Weights of a small contrastive image-text model.
Training: normuon at rate 0.0073, 3400 steps, batches of 128.
Rows from block 4 of the text encoder, named by matrix and row number. Rows with one number belong to one attention dimension. Each number is 500 + 40 x the weight over its row's rms, rounded and kept within 0 to 999. All counts start at 0. Numbers have three digits each. After the name is the row's rms in percent of the matrix's.
# q: attention query (text_encoder.blocks.4.attn.q.weight, 256x256), inputs 172-255
# k: attention key (text_encoder.blocks.4.attn.k.weight, 256x256), inputs 172-255
q.16 107:567487477521534475423485468494492441498470457561501421579537503494507526569517486462456485451501485568439546430490458453454482447480559559527521488456423473470550502499572501514464471472536440535463568478507515562426513540486517513521498537577557495520
q.17 105:434456535444578534387494518441518477495516508451444459469560511469479520520408538437475520562498490498441480554449564445509483474527537501455505482504411475454519555512529478490467522570439495499493450545473543424493522489468513565569455487499490566520
q.18 103:454498471554515522458494502493558463507512509478530508462581564490623483558499478517529482526412483480522463445522508466538484460492533552480540526456504559498488581517409551516534488460495545477464481448473497436478448592485551400491527528480509474508
q.19 095:514546527452548503571488512490476573506476485419518488542473456505448438493497504523485534454424516473474408520450540528550608601534472492501531496495578540476513419542537520507487500523588477507504526434523437516448556507486504451509478462495462466473
q.20 110:564464529452516539478525523424472531526499487469484557510421497516543455437575453438421492549596463399498446508465501543561553493489518436500564447471490567444503468516482492503523457504574459465552528493475513512505498478438488523536510567434536459496
q.21 097:474412452566534459492537517528581580501464518541442497510498514453444551492548511370486543516491463555449498500478558607454541534530496490518496473508540511501464512505496544552496508463526480406534509488445495563469535541482484530481459520470483477479
q.22 099:459483518526525487538491471507446497480546560514487480504456478503517500445399503492529446419496510538506527494572530530527443462501494573433501562487549490496523459532470452479515521481513463533514539467500480471511500540582480591506571479498559486409
q.23 102:561497504495485481469445524489470437564556475509500555496533559549470443436495541532529517477480554449463506416461463491490514463483533514489530447475597499494579527458540471482439444531507542505502533482407449520494545452531535532480449528533516454478
q.24 103:500430507496526509502442520489521481401477484501508505520455520451489438467488474454511504464426477508515534472484571538542490568473482543548456518492550517501524449528520538427475465512467531529451484448494564569516503521511489514561456537490511534517
q.25 109:505630506478473487491574506533507497512454505496505487533532485496488411602558520566483510562565518413501492512524463489520509492509509414498478483535432481500437519532472567469532475517493518500515505516439482556482450479441573503448516454540492478531
q.26 096:569546478495484423566470528565548523419496444464496538400420505493567560496567509510495491500478454469483493543511489485498470455497452505480491471533515539527516491508495422484541552519517518475518546535521505529523453528528452461487429448503494487506
q.27 102:430515488504466514511478472444470553548439509492460537536542424529527484552479483500437510520592479477531499459489496480516550554434598520521544494434438520542495552471464468518552492482500454548537501530438520518478538503509548587472559564478463491463
q.28 098:520518498482446340568480453533494539422609446546553448458456541500499522495448499499584509530503519515478458488565462500561549441517502487507450477476487499520515559470492496526510500522473493504479544415531510395545436473504463497540471429446496448470
q.29 110:536489501469513579488450513522511574508518449524544451539543472492487512532537487499522543419466426479521478519567576506516454506435401474493479533562587528465541507540483556399482504522467454501499560491533490467478519506499509538473506494489515555566
q.30 093:501459435503534527436475489543432519577509570493452560501467513450460474553586517532541528415494540478461469456571558481449477447563482543472517496537468435538430463589564565528480526517568472485462548468553510554565500514533464490535497539471535527492
q.31 104:498535484535444512507536493592501467527559542510499391543544529483491555498438493557569427441466523460492521502451457556499513504541514496454509468443494481523479542504465505505542557521442546549519463551482411525503449509533509424477486504467574502466
q.32 109:550512488512550513543489523428505569470490497510531513557516531524479540489524479504562425469516533537508482514438519528532480570481460511538542552476491611461489437472484452499530483438452490527482482504518524481492488445558515469501526530453460487523
q.33 100:548456540439510530499466476550458457432516536513435502491477518438522515464557535495499551490446532423497493527434509553469470442496525430535480495578521432522512524471489513558537496522470474496522526525444513432457553450600537547459497466595496541499
q.34 099:467458437485512444558552498464462486551582530440444539493501549570565487506516474507494424455527486516472559528573499571522499543439415490391578462467461528505492415535540470499478475550457502459469563527419495535541523472490452466518522526501444588484
q.35 093:542563503574520511478516501548548522480481546503474441509451457572509524523511410492568531471468484493518505514516478503458516487537457571564460489485495531451500456524527485490516502439591489534494488474549518469568419530432530496415529504511519462458
q.36 109:472557575473569491516494535458493557475552460566408461554506538399471620575442535528440508557505524508536500569469450472476446533539530487451586508413567472428514515477476487468491473522503477471509520483503488486524509539475530547468423497514520542441
q.37 101:438501515470479453480491435442531523473448532557472533472592484445444472584472449533624522358552500463508459438487494534444468458476475493522526516511495550556557516480504577468546536573515473532484479442497533540522473504547521530538516444538498540467
q.38 104:450483454537430448500497483485476578514450602523535502505494447492406488504492507484482442535516527524454532548436513523601509534466517439498484577470527502571525514548432481483474536437553591500466509531488497500482493519468559513456557562477501498485
q.39 102:460476432573493517502519541470520543434481502463489486524451480462535485435530532579543472512437498489485457469509446537500522550554480491494447482480488480531527494490536485556452495499462564544473519539482508566539582476508538498483474468491580450501
q.40 106:489526484575481502462515456581515509514513500469571591494485492599548568537527448472491479418488472528540471450509494519488599534475479499525482479542507478470423542505487536514486544476458542543484533478429564513463466542487421535497523481488543515526
q.41 097:545475610453515525506518456448470453514521515504511477535501483502524545514524472495477547534442485550437575473451588447525461468511451501566471512597509423469514502443517470441478554526471513434519500502495525477414550488508486509513554501519475555468
q.42 101:511404468494457479525496488543495476471497493541621472467442492562464483540461508507512505532535491461460469495460535502489497482482511496551456515473479502479489537538470493514457500490453477609483501516540525524465462484515483448546465583520546461523
q.43 095:465502461467435440548470428505533470519455548466482510480600516495437461534480494498500490560558405487409522576484580452512528565474474534579489499435481468516482514479585547515450523503475488504424437497559488506456527509457469504480475487543559546513
q.44 095:496437498506496575487414504425481495478576497483457531507479460502537533480509479476446504586396553450431450487550497503521457513558457557406510487478565495472502470501509516486525500460497530441481466474510507513459462546503457561484445485506584481458
q.45 104:499522517502446456473439454476554537514437505546516447498478489426522519498501570505516521441519463499480536503554506486513517507450532502526525514523504465439525483448558544494464436459486510512524503459478477546537480446544524513566487490564481520493
q.46 092:555476501457481537492506497481453476502560590488482475563519429459475562488447576558485481520502474517490539526511506429529524483511540479534485479506487546514473543534432467544449494473497473481491481568523479498540502551509499499451493518482509532525
q.47 096:561518502518537490458508515582546540507507508484598522466494483568507430437490474522483470485497484524515458555539538425556505500459566539474466489484423496522450466593484486486556534483499559512570528476563443474584392541470469550494501510516458491540
q.48 095:472480508553429563453502568573414499486497480563539507443518465583522529479521449551437511556660534467518470454479478484437467427514542459492471498574478518540531454504480555514511511600523470553541497468494437470463582483507513520527494486489495490467
q.49 098:472559555464455481518504515483581490468522510444473480489487407510523503566438561431467490553472512526538467486532501524524509474499438457586483527573478522520480463539518574449595487503500563550528480485474503489496444529545468466529470492460473432531
q.50 109:471534541430530482457499420471511493592452449470513482546489509516559520485488466494502540518517450499574471510505535465544500489536521518438511470565451474478547465466458495451463465480495495508521528469539480530473516453502469533578566495451502528519
q.51 102:558481481505522509462501539494577498522540442527485558445496492430521383479583485476549554529529419499516485461502524478462476498477517495487473531509402450494539462470489497538491531521513524497529541474501476485544503483541567409576408437430468531530
q.52 094:513552509462475449495570575453506548515445491530503522528474533524518518465476625490499481420447472440548541503537500503499530461470594425487456496485515476413418553543519490486513509497483494458480580528466524558548517526501525527446547559456490439497
k.16 109:544494462496515507502452493509500522617431548508526560514484462502473519494511464545467481481524488515566515528542516505470524517501496483529504470518462505494521480537445480480483532552531530501491454592481387444525516508437596540525389574511465454541
k.17 105:500494499520596481497549462406572567533451484478452560585575538546521534547471524471494500462451549575512496532486533543420500547533445506487479537575538560482455502507545536458502557534450457501499522508438510574476515523421547472506511497530472517428
k.18 097:464536558456518452517489534480483539554500508518531513459456498523512515506488487507575500484540402494467505559492536508566530509445610467582507543495473507510534571502536464448548496457490550567565455507472485533503513556560410483482413467488477516468
k.19 100:548454514469473477499526525457563424464519479471496540492503460437518495564494539462497561487523439543532530464555484567601477509494491507495495535557436519528408514471606526523496504556507462521477525501510519533538428485516495532485470509564511543552
k.20 101:414502526454545506518465537476483462474522477514533425558511558526502480555482523492472551456380530536483559440483529466512547515520491486471455472506488492524536516452536475553608503473516517553495529437486546521500538524473508487419444496501529510460
k.21 097:480521473474488489575463428537466474442433499580494449496464447476471443499477536566496491523456570458505482502480501510542514487398447587490541492518569457505540485491449508573474513475506582466566406499532467528555564493562528507548468502516539488529
k.22 100:551408525501540591472498518480511519499552508543555448547448403531564487499497584480480539585557419441492525457543467438426527520500515558467445482501467501490526460472449523444473508503573503485439521492503487502452546463474460542488558536477485504462
k.23 101:422575480483540437548480532514528483434516517568552504525483522480472534510575543531427517453554462555470508472510491547410563543484508476525453499503496478582432442507550507519612520519409446511471476491483505492475525504502450549498538514534415443526
k.24 108:468523490552503534571506517502462504491500539490464541385535472504466485392487519493535527503490453480470509503452503602463536442517507465459508536479565478485546474439464440476484476501461434525567548469529605547532483467463419511478471513469539519485
k.25 100:522471581423444461528488503485475562512535549513535433473533537444490507488544508479448481535504505519528465521475554454531399450545566493549456468457460481514397510446466481564464529446516458526504522553426478496542455517511509426504470537484494518497
k.26 097:475454476569496508479475451539537471520533459503560540437535560541511484501442477478523478454430509523515490494458485470509475603427513474547503505396452482449479485556427477501525546481527524497519510479606520495490540504464498478478485513467560500531
k.27 099:466482574524460543481510467445518456513550525508466459493458534455473453475558483462434583541462538460523446440529501507492471446498547458460418544518539482524494525407579494533526475458546525505469499454485457526499555527463520546449517533519501555543
k.28 099:455485460532490586501511410577532540436445547547529541489451457490488487511555530480481440481494452431515553555442469479495480499543542433439492516463399476553453432547388449412440468554502489467566522546518501486444525425525520509522454532462525471558
k.29 095:445520559442505521497559441432528437532446530553512489479486503549476524500442529524460562506476586533452489536459580508483478503477498483512537546516512533569494518489482453524519481516504440524522497529450469490512545516521504501550478528484459482469
k.30 094:559425439519496518537415577557540521539557482488462448493497518494485539531423516463510477541539574527546477486510414445453524552534392490555544469439431432465547532488483541522555500492498483511532511522579488489563510534548456457490555475526530532475
k.31 099:554433501474551485536502546595464496476471467499501535547453489540510511424526548412573492498512470442512519604494485497468471563500456527522578541465509549494477477487472549481402520539475517454461439545467475480442486483491452486443471454428498589535
k.32 100:483507480509508509421552508447484498486546458491502542471554495515541575493571487467428507565492468465503505451524573408530480444545522508441490464461508513554538487565519492477512524477476521546506454540482490439500440545479495565529499508436469525469
k.33 111:468515472424497507437513458475480449406517540464545459528541492501517489500507505547464510506431453548517573465525488492520504502526483487514508545502478479492456487506506490551459508580536480497488494543448448544462571514534464467504531480513503415463
k.34 102:520446473480482555504512444471482486585434451468473533509531498493508497465520487504479474492612467449577498535456521458503553501418553566515450466480417512447513479586509529470470517553534482467500593485561430563433551467538504487506642468425454553620
k.35 094:529472495504524425564553565324468460534466488588521430493470556496486487542507488471473492518503488495485443506494552560500475504548522419452478504508540497456499548496514552592532472538363425427514464573481455474519498499478509482534566468532524517455
k.36 107:459588488566530469476447435537532493484481614524455497471479467535433494566466450501497541473499512491505515544466512470550529494510512539503479539498552538488483468456439544467406474478517482565500528590494534525563454507559485497439515499493522497565
k.37 096:569487514599470550498539498474549467502471543492427504555521458531525548459529441452468505481528420483514480440541464499493406576475493460557483555538488509477551488520548476486537486468439543573558557504540440554530467478528490507518512489501569517529
k.38 117:499477556473543493519479519490518451484582470484536480479529442436570533452477450480552514556477545507516527514467519517449541403500520518517440508544544435540498534462535503544510558518433500464500491478440523509493519466457502482534507464515463451477
k.39 095:453496477472447605502482467538576446484480552527435484496477528449601504490434486482458576520540458540595553527552507455426458585556541441501550468517463482507489518531525450485475496527547513489441520483530441522525566478550481467516456442496440468496
k.40 094:453527504459503420504518525493464422471507492540524606474505485522538501521522495544425470500430500448519541487525446459466535501452466467559526497547576575560560509443540502557586451541508504487472508539466461464516467511484477422502461496521448479494
k.41 098:483442459467494484528507477550515575538486519442407558501530515571377485478509501486564488517523560515467436515564516494460585452423513509461526483461525479538482453537527555478502500563487558553448442514544544503470501536499610519499508515504468512489
k.42 104:490531524501511538565475530428474469489525508464501559544440504551484441508502464513557457494488489509539474435490503510513510505517459556543497473488508577400492507522507552486435431487505468536449474552478514547564451503463558539564475497559537489463
k.43 093:503561488513545588548469510520424565488464473495480497526559540502509539485586457497507495497466503515410453458565512466540486485515477516550539476504516540490430374446478557457531452504495522521524508477459519545417480511460551524523485554549579473481
k.44 091:525516469481487489449480593544498496485491495500552541470507536534433490458521478450508452495490492528512503490476496478510467540506471459430475511498485466474497495477465481523461489518458573495509580500476535469456512491513486560558551557556549533512
k.45 113:499507432588446466472492472481457484515522538543460582479470455518477460469521456530525513537479488477554501558566512541542444438510490526411528509538511495510461478506509494512532587443412504512561521474488444471446514506479505488433430509460407515514
k.46 095:502499476508526412464474487456501562510508422515542465512398473468549468532533459536491431524445527524429512500528505518436503473509505521507467531509533535445432556493489528481534442494472497493422480470419569537460457466566454533521522450556503513517
k.47 103:521493537428518463540490543509522482519559446544445452469505487531490503537513479465584529477421538549479479525459475491547449545500563473489511516534527465548460475553488504494479506448478556453527452471461522424527465484469434516624520482471553532487
k.48 103:451495565506482525473490461502538458530513480500474483494483528527442549510485491522499552510560485393551523460464507540520568508526478561490490500543531468488518458520522512440426454568537437490547484440508458576482466501461525465495481475457483583470
k.49 100:482568542460478495514526471543595498513575449515443494529460517505482441523434520497549529479435603522482544474450487509511559511480525513505545508479481490497459543516398442425542460417540531530487464534526577405488503569454491469453493487506472516569
k.50 092:472565491495462549516507503472554430470511491506473507541527530530404549470442616489467572493481583520511486551577505543524445545462550509477511477535449504502428485482497436575466464510444505597475469488564472550465551513380445521542456540525496504486
k.51 099:479502449467597490517516558489512539474504492465542490512473547609477489543524525493501473445485493476459477501493486533543517490449460494579480479400487441571409552466480517547530561495534491462471494511486488450465518456516475486463532457472512426514
k.52 096:488471524495447511504448420501597490546497541419520524479509509419485457448505499472533448505515509457402476540526482489457497435445495563505477508543472517469488520430458429486460621483531446480608498551464468452521515478531534496492470550485465588562