{"horizontal_flip": false, "loss": "softmax", "encoder_norm": "groupnorm", "text_encoder_norm_position": "pre", "nesterov": true, "adamw_weight_decay_other_params": 0.05}
Rows from block 4 of the text encoder, named by matrix and row number. Rows with one number belong to one neuron. Each number is 500 + 40 x the weight over its row's rms, rounded and kept within 0 to 999. All counts start at 0. Numbers have three digits each. After the name is the row's rms in percent of the matrix's.
# gate: MLP gate (text_encoder.blocks.4.mlp.gate.weight, 672x256), inputs 129-171
# fc1: MLP up (text_encoder.blocks.4.mlp.fc1.weight, 672x256), inputs 129-171
# fc2: MLP down (text_encoder.blocks.4.mlp.fc2.weight, 256x672, transposed), outputs 129-171
gate.253 098:486373538572468485482453517456480500513578555478484490519489557521518384445493461460501511500391497547502530511438478588489529458
gate.254 099:475449532558492475538533472530440467407510510501539438501524542480444474569458495515454463543551536453501491477518561578489431528
gate.255 102:436510478531445480463541493441529461542575505537449519490452445480471499435469521513492496472448563526520483500532490529524470483
gate.256 104:521496528612477498536547578516509493541511516490546492507463554521463506440522510523496476528453556548517439475556541521551467442
gate.257 096:560544431472541451517581512510532524498495499505520505508426511511491431490491547511580482494536478456513492461561431514434534565
gate.258 094:438446562503519485517518428472442516482516456477422487404554473553532526468506459516600486504502531500514403562580441507427476511
gate.259 101:590519491471479519518570417480538483532534564466534574589507536513542502496462511524468443525489504466525497490504432540507503426
gate.260 099:495507418499492542522538458529561504482441523506551501485499541545582514474485514477529412490456483510517476494551577424550508537
gate.261 101:512435563393534494500486477492438522549462566552462569515466434512526529573475444505455488483463505439548491495550464508500494499
gate.262 108:520485484487472506423459490505430526574461485510484537536538393501526492477441442493514413451472525487499514403506513542469503554
gate.263 086:528573491505481472503526536469494465517493528488575427482561475447530451461490497531534500458494496526451486548516481524448487456
gate.264 104:521508436487550478529519473455546469522551468514523540480531544514571511501471534501560454439463510492488476554488551502517485495
gate.265 109:525549480477513458525600543479487475484539480536525494526471469450501485478522493549515498547519521452531506461526505420534502501
gate.266 101:540509432500520494533485502488468523454517491513514465501465519558414527536492520591477486527488444536463542574459437522470480519
gate.267 099:525483517517543487419470493516478492555511435437488490544516480565479547473499436493523483572557491589534473502495535529421489455
gate.268 099:507494489509542537524449533533596504565511513501506490504514492417501544490533450425505484461505496478408457536524502489583549533
gate.269 095:535523547445438523490490468464496509487500435490502481531490537507511567514426516534550555449492483531466489495478514517472519458
gate.270 090:496432545469510456537555447461506448536525433504440482563469523499419535605469520487532518452477456484494486490617554515520504525
gate.271 095:507483523431510463492513594532530515493540527438477516486504495524519471487494447509468548530454416479531533520474518531442478452
gate.272 099:544530500506534572513507512545434467456520450558506545543443488488461548455488549492544460444528601465471507509526537535594495531
gate.273 090:529542531528515438538542471454496544578461544552464504509535523545485531441511534459604432502433535527520535483565656504547483538
gate.274 093:533475468492517493549424540495589503505468497475474455481581478517538495532495523422490575506469483555549444527477518528506496498
gate.275 095:504472428488491475505568575496496536523490472516549576512461508461480463542567553459549539518500495554549543433470442484513504510
gate.276 108:469521508516565410451487485475439545557497543484531524519472592511553479479501460486553522503594484559450490456430469516505455484
gate.277 100:458453489465460513484478540467481510497505526482520508518500463507469497460467505501512519565500566578474552479568552415567524475
gate.278 100:430493541479396547470474533555459486512466481438539448429587511491519459524501480517480428513492465545505428540510609490418516490
gate.279 118:437451521520518448494525474399492472479465493513483513565620500585543475565460487548480540458488498524449425481523468573428517505
gate.280 109:500543484494457464503527472570539595498515503495482463575447520493554564507488514451555431518470480576505516537550527530500427460
gate.281 096:566512569541464492505521464446474486490537509480450485425478530458531457490516499504445478460516468490487540476527500482474534440
gate.282 095:510510513507527562586471503497502534537481502537525398432538477490552449437519532494519580469468495507464505538513543513499471490
gate.283 093:445518478456488455480488522506505493538476552500504482485573530530554516483458503522429470449492514530435523483467540483585434471
gate.284 096:482560505536510455515541511509512507457552504512461446513474530450508539542476512483584536485499464566493475444557458432546471479
gate.285 094:474472513441490423549579501520465497520469497485504579528497462442537555544475429537515523471531444553477500524478502497522510520
gate.286 103:505511499486376514484485507442436503485467484512600516569563532465435542497522471482505546470507489417500480525476524468460501494
gate.287 098:484480523481534459508495493491520462572455571485515528530602484498565406584540540515520507513498496445522482462507509420533580513
gate.288 103:511545496488452483517452518515566547517448535478527520441534560567514532460529480497538526487527443519440487428558595456507512473
gate.289 107:466453543493421512472503480470471480476495497546470484474556446484501545441525498471474428517575574453473525461502467523542544496
gate.290 091:475493534466531485564463481507465453544509516499455516482489457514466560523455494490520523473488545538499468500448566454484463458
gate.291 101:507545472555457455490587469421519515468473530534552524535525483441546443469523468498553460462516518476532469390505477489447430492
gate.292 102:492508546534519527521552557559426495508521565488501469535500473513511517488427495482507505495504510494470483521500490562486441569
gate.293 103:502498500528516518606452481462507447463430429532554550555439468488488399496463475507474424519458533528446503546456489550559479500
gate.294 102:504510465558510515428481486513491502513513527495468532470532486440521472589521537466448478599528474484513533521541475420491478500
gate.295 099:538504507483569513425544472499481420515500464519559498461499470532526522496428492524470481494544475501542571514481535496518467492
fc1.253 104:474478585515475532540480544490448486519480568481450479473459534471509485567507518505506497467514468530500439494535447478531539496
fc1.254 103:428548511508495418532514504453470506520498460522497480508501538487449530508519528428423510471536458555500474476537547576525506567
fc1.255 101:443521428519539508491590452473463511457463488522494552518430545473517516483466564487494463523457489424512509519470502456553499561
fc1.256 102:475567453390524416481448496506583521475535456559464549451456506555560500483461510414508530464487509478454531453509484544505557501
fc1.257 093:500439606525484489480511467529496475477524432464521461490539446549486568487519506462478535579483473456519431596532578455514535549
fc1.258 094:433470485491525465529445448450471511496495471525471457496563496549540558534488491512535575507504548478538458531539495513475514483
fc1.259 098:421547459460533559509433489501522457466529507522470501516541438462495520478430510436529496517460469497472470458521520519525486597
fc1.260 098:528424533566515459521435557513479570504487467465519448550522472451470546515505474517536518542478454497534579592474518539521483461
fc1.261 096:488468453444455426507435523496459491474478495581485479591474537498554462462542514508562522563477510539426496475552493446553518530
fc1.262 108:506530527487498517457549561499469542521460507485499475515528497503520545498501455551522530488459451484435500438501488432513581519
fc1.263 102:513515496486521496553456485485498511486527525552528480466506492453396500550505504517515493510520495470565524571516521459549546497
fc1.264 099:469394473517442545539511504502501467495546557510556454509438524430552460538547459480423470469516504540486534517488521542567469427
fc1.265 105:495555488471556422513560522547453557456481540449549464511467521511489535467558471534512461494459519473537532469463452493494505500
fc1.266 095:498442494459497512522525407451434513524543454518494466487517452585483498468478501424438534499521505568464548524530463554457465458
fc1.267 092:515454424462427517507529485548512563526498473523493514504481524482560483504544469492515481583533497541500516421442487508479499552
fc1.268 089:476474552523480517559494451538486476494420491542463448482519558522505454557447461492431547541478489446536583538463478511445541493
fc1.269 096:513578437448505533507440425547465510492492485499534452413547482486491498455502464564488513516529522530513560466545462500478558496
fc1.270 104:507570439500510513534478498555461502527545494467474399554502494485551482531533522493526496447474569491465501550533496461512476481
fc1.271 100:442559504538553511460508531493478494478482421542517466470564521469554479487500536480451419461488515477485472503498559528525477561
fc1.272 098:479523537473485475469488413478463466491495453578518544535435526485574489414539573399511488448523538457437501480550550455511470483
fc1.273 100:414500475484495583508435496516474471539523477505441514482440481416486491484482548471521449424460544471481527535510485532553495498
fc1.274 098:520461536469422595515541540526507498491481484540480447461479455531572492462489495488444498480484507575503534565459415485453528513
fc1.275 098:505511410497517479476508522506501573482487458520519563470477479484459576594500479512498547442554520555497483453540502470502510536
fc1.276 102:572498481519546475531482509498484485526521515481515466494559534553530467478415484598509478480484512478496559563456457469548542547
fc1.277 100:437470436519467511441513433448532543482566489532450532464535490511502528463568472520472505500589525511427520508481449534509457501
fc1.278 102:518449522545560451502469493430550530494499547527492479550478444491499519481523495552420554411485458555518561505511537460549521485
fc1.279 110:446553453497505441500474513503414488456525540443541457459444500484480462545541575528549517511524536487461530534603499505502476547
fc1.280 104:499537510501585477538462491487481472494438520567480426477575479498511488577498536512525488536483492583538507446504510477466529469
fc1.281 099:562499464461518494470547458533457475551465495439432447489503450549475486409489518511457504479504506476505470531528475505497492525
fc1.282 102:542498504546487559525519477507492469479521431481511524502547524506541483510488555518524490533461472514595542476461421460550533533
fc1.283 101:445536489513554530526415498485489531534539515511458441454492512539586515509481458524447498515520552550490505517570486479453545482
fc1.284 092:485456465536487493474525474554463501475480509474489480523505502562510469421501508465462429525455549512534486511403579471446515475
fc1.285 096:476561521449482508510459554503520478500487467554488546491475347506495529553486555522541503460545533568530507520452526476517503512
fc1.286 095:424584461565468506505525478446489381465537499457460486469498506455531485450464562534526437548446509543489424414520483564562552478
fc1.287 093:484493492418418515505515505568524513438491504512454498565426465486487496453485525490487517501459564470475522498455526512515467505
fc1.288 098:541535427524567436507478510496594500562487485531534442497478491505503457513550552485467490426487480544451501527517432486493459532
fc1.289 110:447478452545501484548482479481467526483543512515461491386541512499465463439510490454518467543540573465519505473481460436615469392
fc1.290 099:457512474554489491438567515426438478511497509514488453444523538455498494551502475537450532488528476435597492486595434511521470445
fc1.291 098:509467572499488532511599516483465524432469459492514480499481523444501506492454481469543484468470510559481540424442540510487478504
fc1.292 098:484506558520452553548522557498432480466523465542482448550504472435520453549502586478512440537558500564533552510522562477462512466
fc1.293 099:511513463521416517541519509445481536570533542462486458523531586531538557437497530503524510438557516503493432482575534528478525531
fc1.294 095:449472575511400549468480501513405523436466521562534455454547511417498439470535470478497560528538529482562477551521480458501484459
fc1.295 103:523545422440480526470491422514494542472495526555511411447506611487486482481523473482592522516537483459509474489452461476546518546
fc2.253 095:479488434565556485497533486424516522484499500487509478469482429467523512499485531448530470477387480487489471479454468509557493561
fc2.254 068:457529522488484429483475430455511496528453489571482520485475534487432507534445609476458493446488464510523471513489548516484528510
fc2.255 067:471514411482497572530533498481485543498505609543427588501456545447514502454550525407445420511543495524510523517472518518454517539
fc2.256 089:495529525522464437505496490443515489500523516554488534588448528383458532524475515542464494472543541534476498467527484512467462551
fc2.257 107:575509474557482479522545524496562467464550438474530489536445435524442458440422490483569449552464486452555475482459483472510529578
fc2.258 126:494522510549510482531501552546552460467461568493506454579546457472553433452442499471498561482453515599468409502451551543528492444
fc2.259 122:502498474460449494565509475531451500486449518507450518461511495474503521481517498507461452472473497554582541483489486505446564498
fc2.260 100:551509460459512508547541585531495477443512491500499540553519492511493491527421468484568518545438409495536485470554557491435535481
fc2.261 089:497500484496510446486442595509531491462541564564484477431495488493540502509530486525488531488506536512437543517549481492532577537
fc2.262 121:526502538535464452529427476490499549498485536524419511542457553477370524480597479560541486525457507543539575524539519496453528472
fc2.263 109:508501488468501488506491554536555501507461515499487449519528519567493555454499533456515525468458525574519449473504483516449510495
fc2.264 075:502524503466507572589550526395544525521501527471539489475549503558532476495506480434501478537542483470425457465486489504544463483
fc2.265 102:549568520480549467533551499489463524498456507459495492481513524532520513489465450503526506587487576493552565557421489446488467414
fc2.266 100:498549581493583524439516454550416525509434561534489458496497502541445550490561483460425522521469531518429486501519530538548472494
fc2.267 118:482501461537484525435461425566513483492526540537511544448508517542581554516478474585536459505517493517489491529505531481461561486
fc2.268 082:503458491460509461513490469496534569538379544594541500566515449571465498509519496502402510487554461505460500419513546486492544429
fc2.269 113:477522533479544575488542496570474460515472498498459514439541481530438483574525475474496463542610513473513589538613444497516529543
fc2.270 119:430541512465473557498461533506503558498517448470554465446545524541409525563538545479499561483481529425460494483482491514559441522
fc2.271 120:527466466488433486548441424472471487465457511569489526536511510590450500503501503573516513507514511485511531513457474510480532478
fc2.272 084:488439468513559471502552433519499489488477530511472500474484520465490506414596512537527520457430585460471442457567503438469541567
fc2.273 093:508539447553522469526493528493532463526487502476512445527442517525512423523450573429540471516576530513504498478508520436553482478
fc2.274 116:523487491537461517550477507545505537468485618496563474464482495547544463457497464484420535467514486497507509542524504441589528467
fc2.275 096:501496487572460512503483547470433505514436569479478514478481532496482501450483488564504520461536475504521521514494467463533492490
fc2.276 085:517517460499526503423545534517571479512513483433520458476422497595536449516422469538538529491534473526507497494495528538530449534
fc2.277 117:475472470504540464460462472516471519502629479453491457503413543465481555508570507502469494483509523504537537470456493488493483550
fc2.278 086:495437533469460549414501492600589491535475544539468458448483507522543436495512499562500426480462526536513496509544503495454485511
fc2.279 094:501552394483523539516476522551502614511504453439504471464453544493488509494452530477551504481528504565493606523520534511554466518
fc2.280 101:447522565524551533505552561507471490548490504469470521470455543490518481527470532490484465563493521420555485515547486468510535516
fc2.281 116:490525514497480526442468498491543549558489425506433487557523503510550523530483431510500488527478517466477517456534521441446543481
fc2.282 084:505575468545505494531505391480488370568562565487541447516498494465584531470442460513451502545537503509502503429479551493524495513
fc2.283 063:521498486497544535490518455479541466480468515444506462479520506508506499503539497515473468546492484502529501460523455534460516498
fc2.284 073:442453533494512521479501426479473457452434458518486483489541476526467578414484486451533449559489483477528540537494518493525413505
fc2.285 099:409560450534616516511434551467444510527467472550445477494500422557472532482493529553502499478433545542445437505516452476495529471
fc2.286 104:506565501517495507558490466455410490609469514545503389486577502452468522481516495498479487503513490461510519476464564515465495381
fc2.287 127:449470476515484511464529576476570534523439522519451494478565513437571495528560507479577512441487462520556489521506524456530516468
fc2.288 102:533524459467546511483555546525518501529513519467540479479516502651519490477480486553436540489484483536515519505514487546478467596
fc2.289 121:471532504586474490474492443520506506494483531556443523477526520536481474439487567475460506535542550532526518509527477523595465507
fc2.290 126:546473566532486485509510463497486479491514503501500531440506453479583492556478454432435499521493519467505501508444431482499461484
fc2.291 095:435509537455471512522461518528487571415477515484474476478460554534422496478533543498490527517473536400461541538553467466514506516
fc2.292 077:469532462520534477541527478514500489446505548459450449532479515379536447480523546523477517484521508533461430492544496465462464461
fc2.293 110:483480463467485463483584489532518488500532483504544408527536493519500430510483453522512401477420515486450466516447452479487476475
fc2.294 090:386593482513517595493520545492524465522466539470490474493480513419416523545496476488558470536429450411421476521503503496558523575
fc2.295 076:559517569461456543474519484507503455548528481559510421506493573487492507512369536466497480513509451585493474476552424485515499492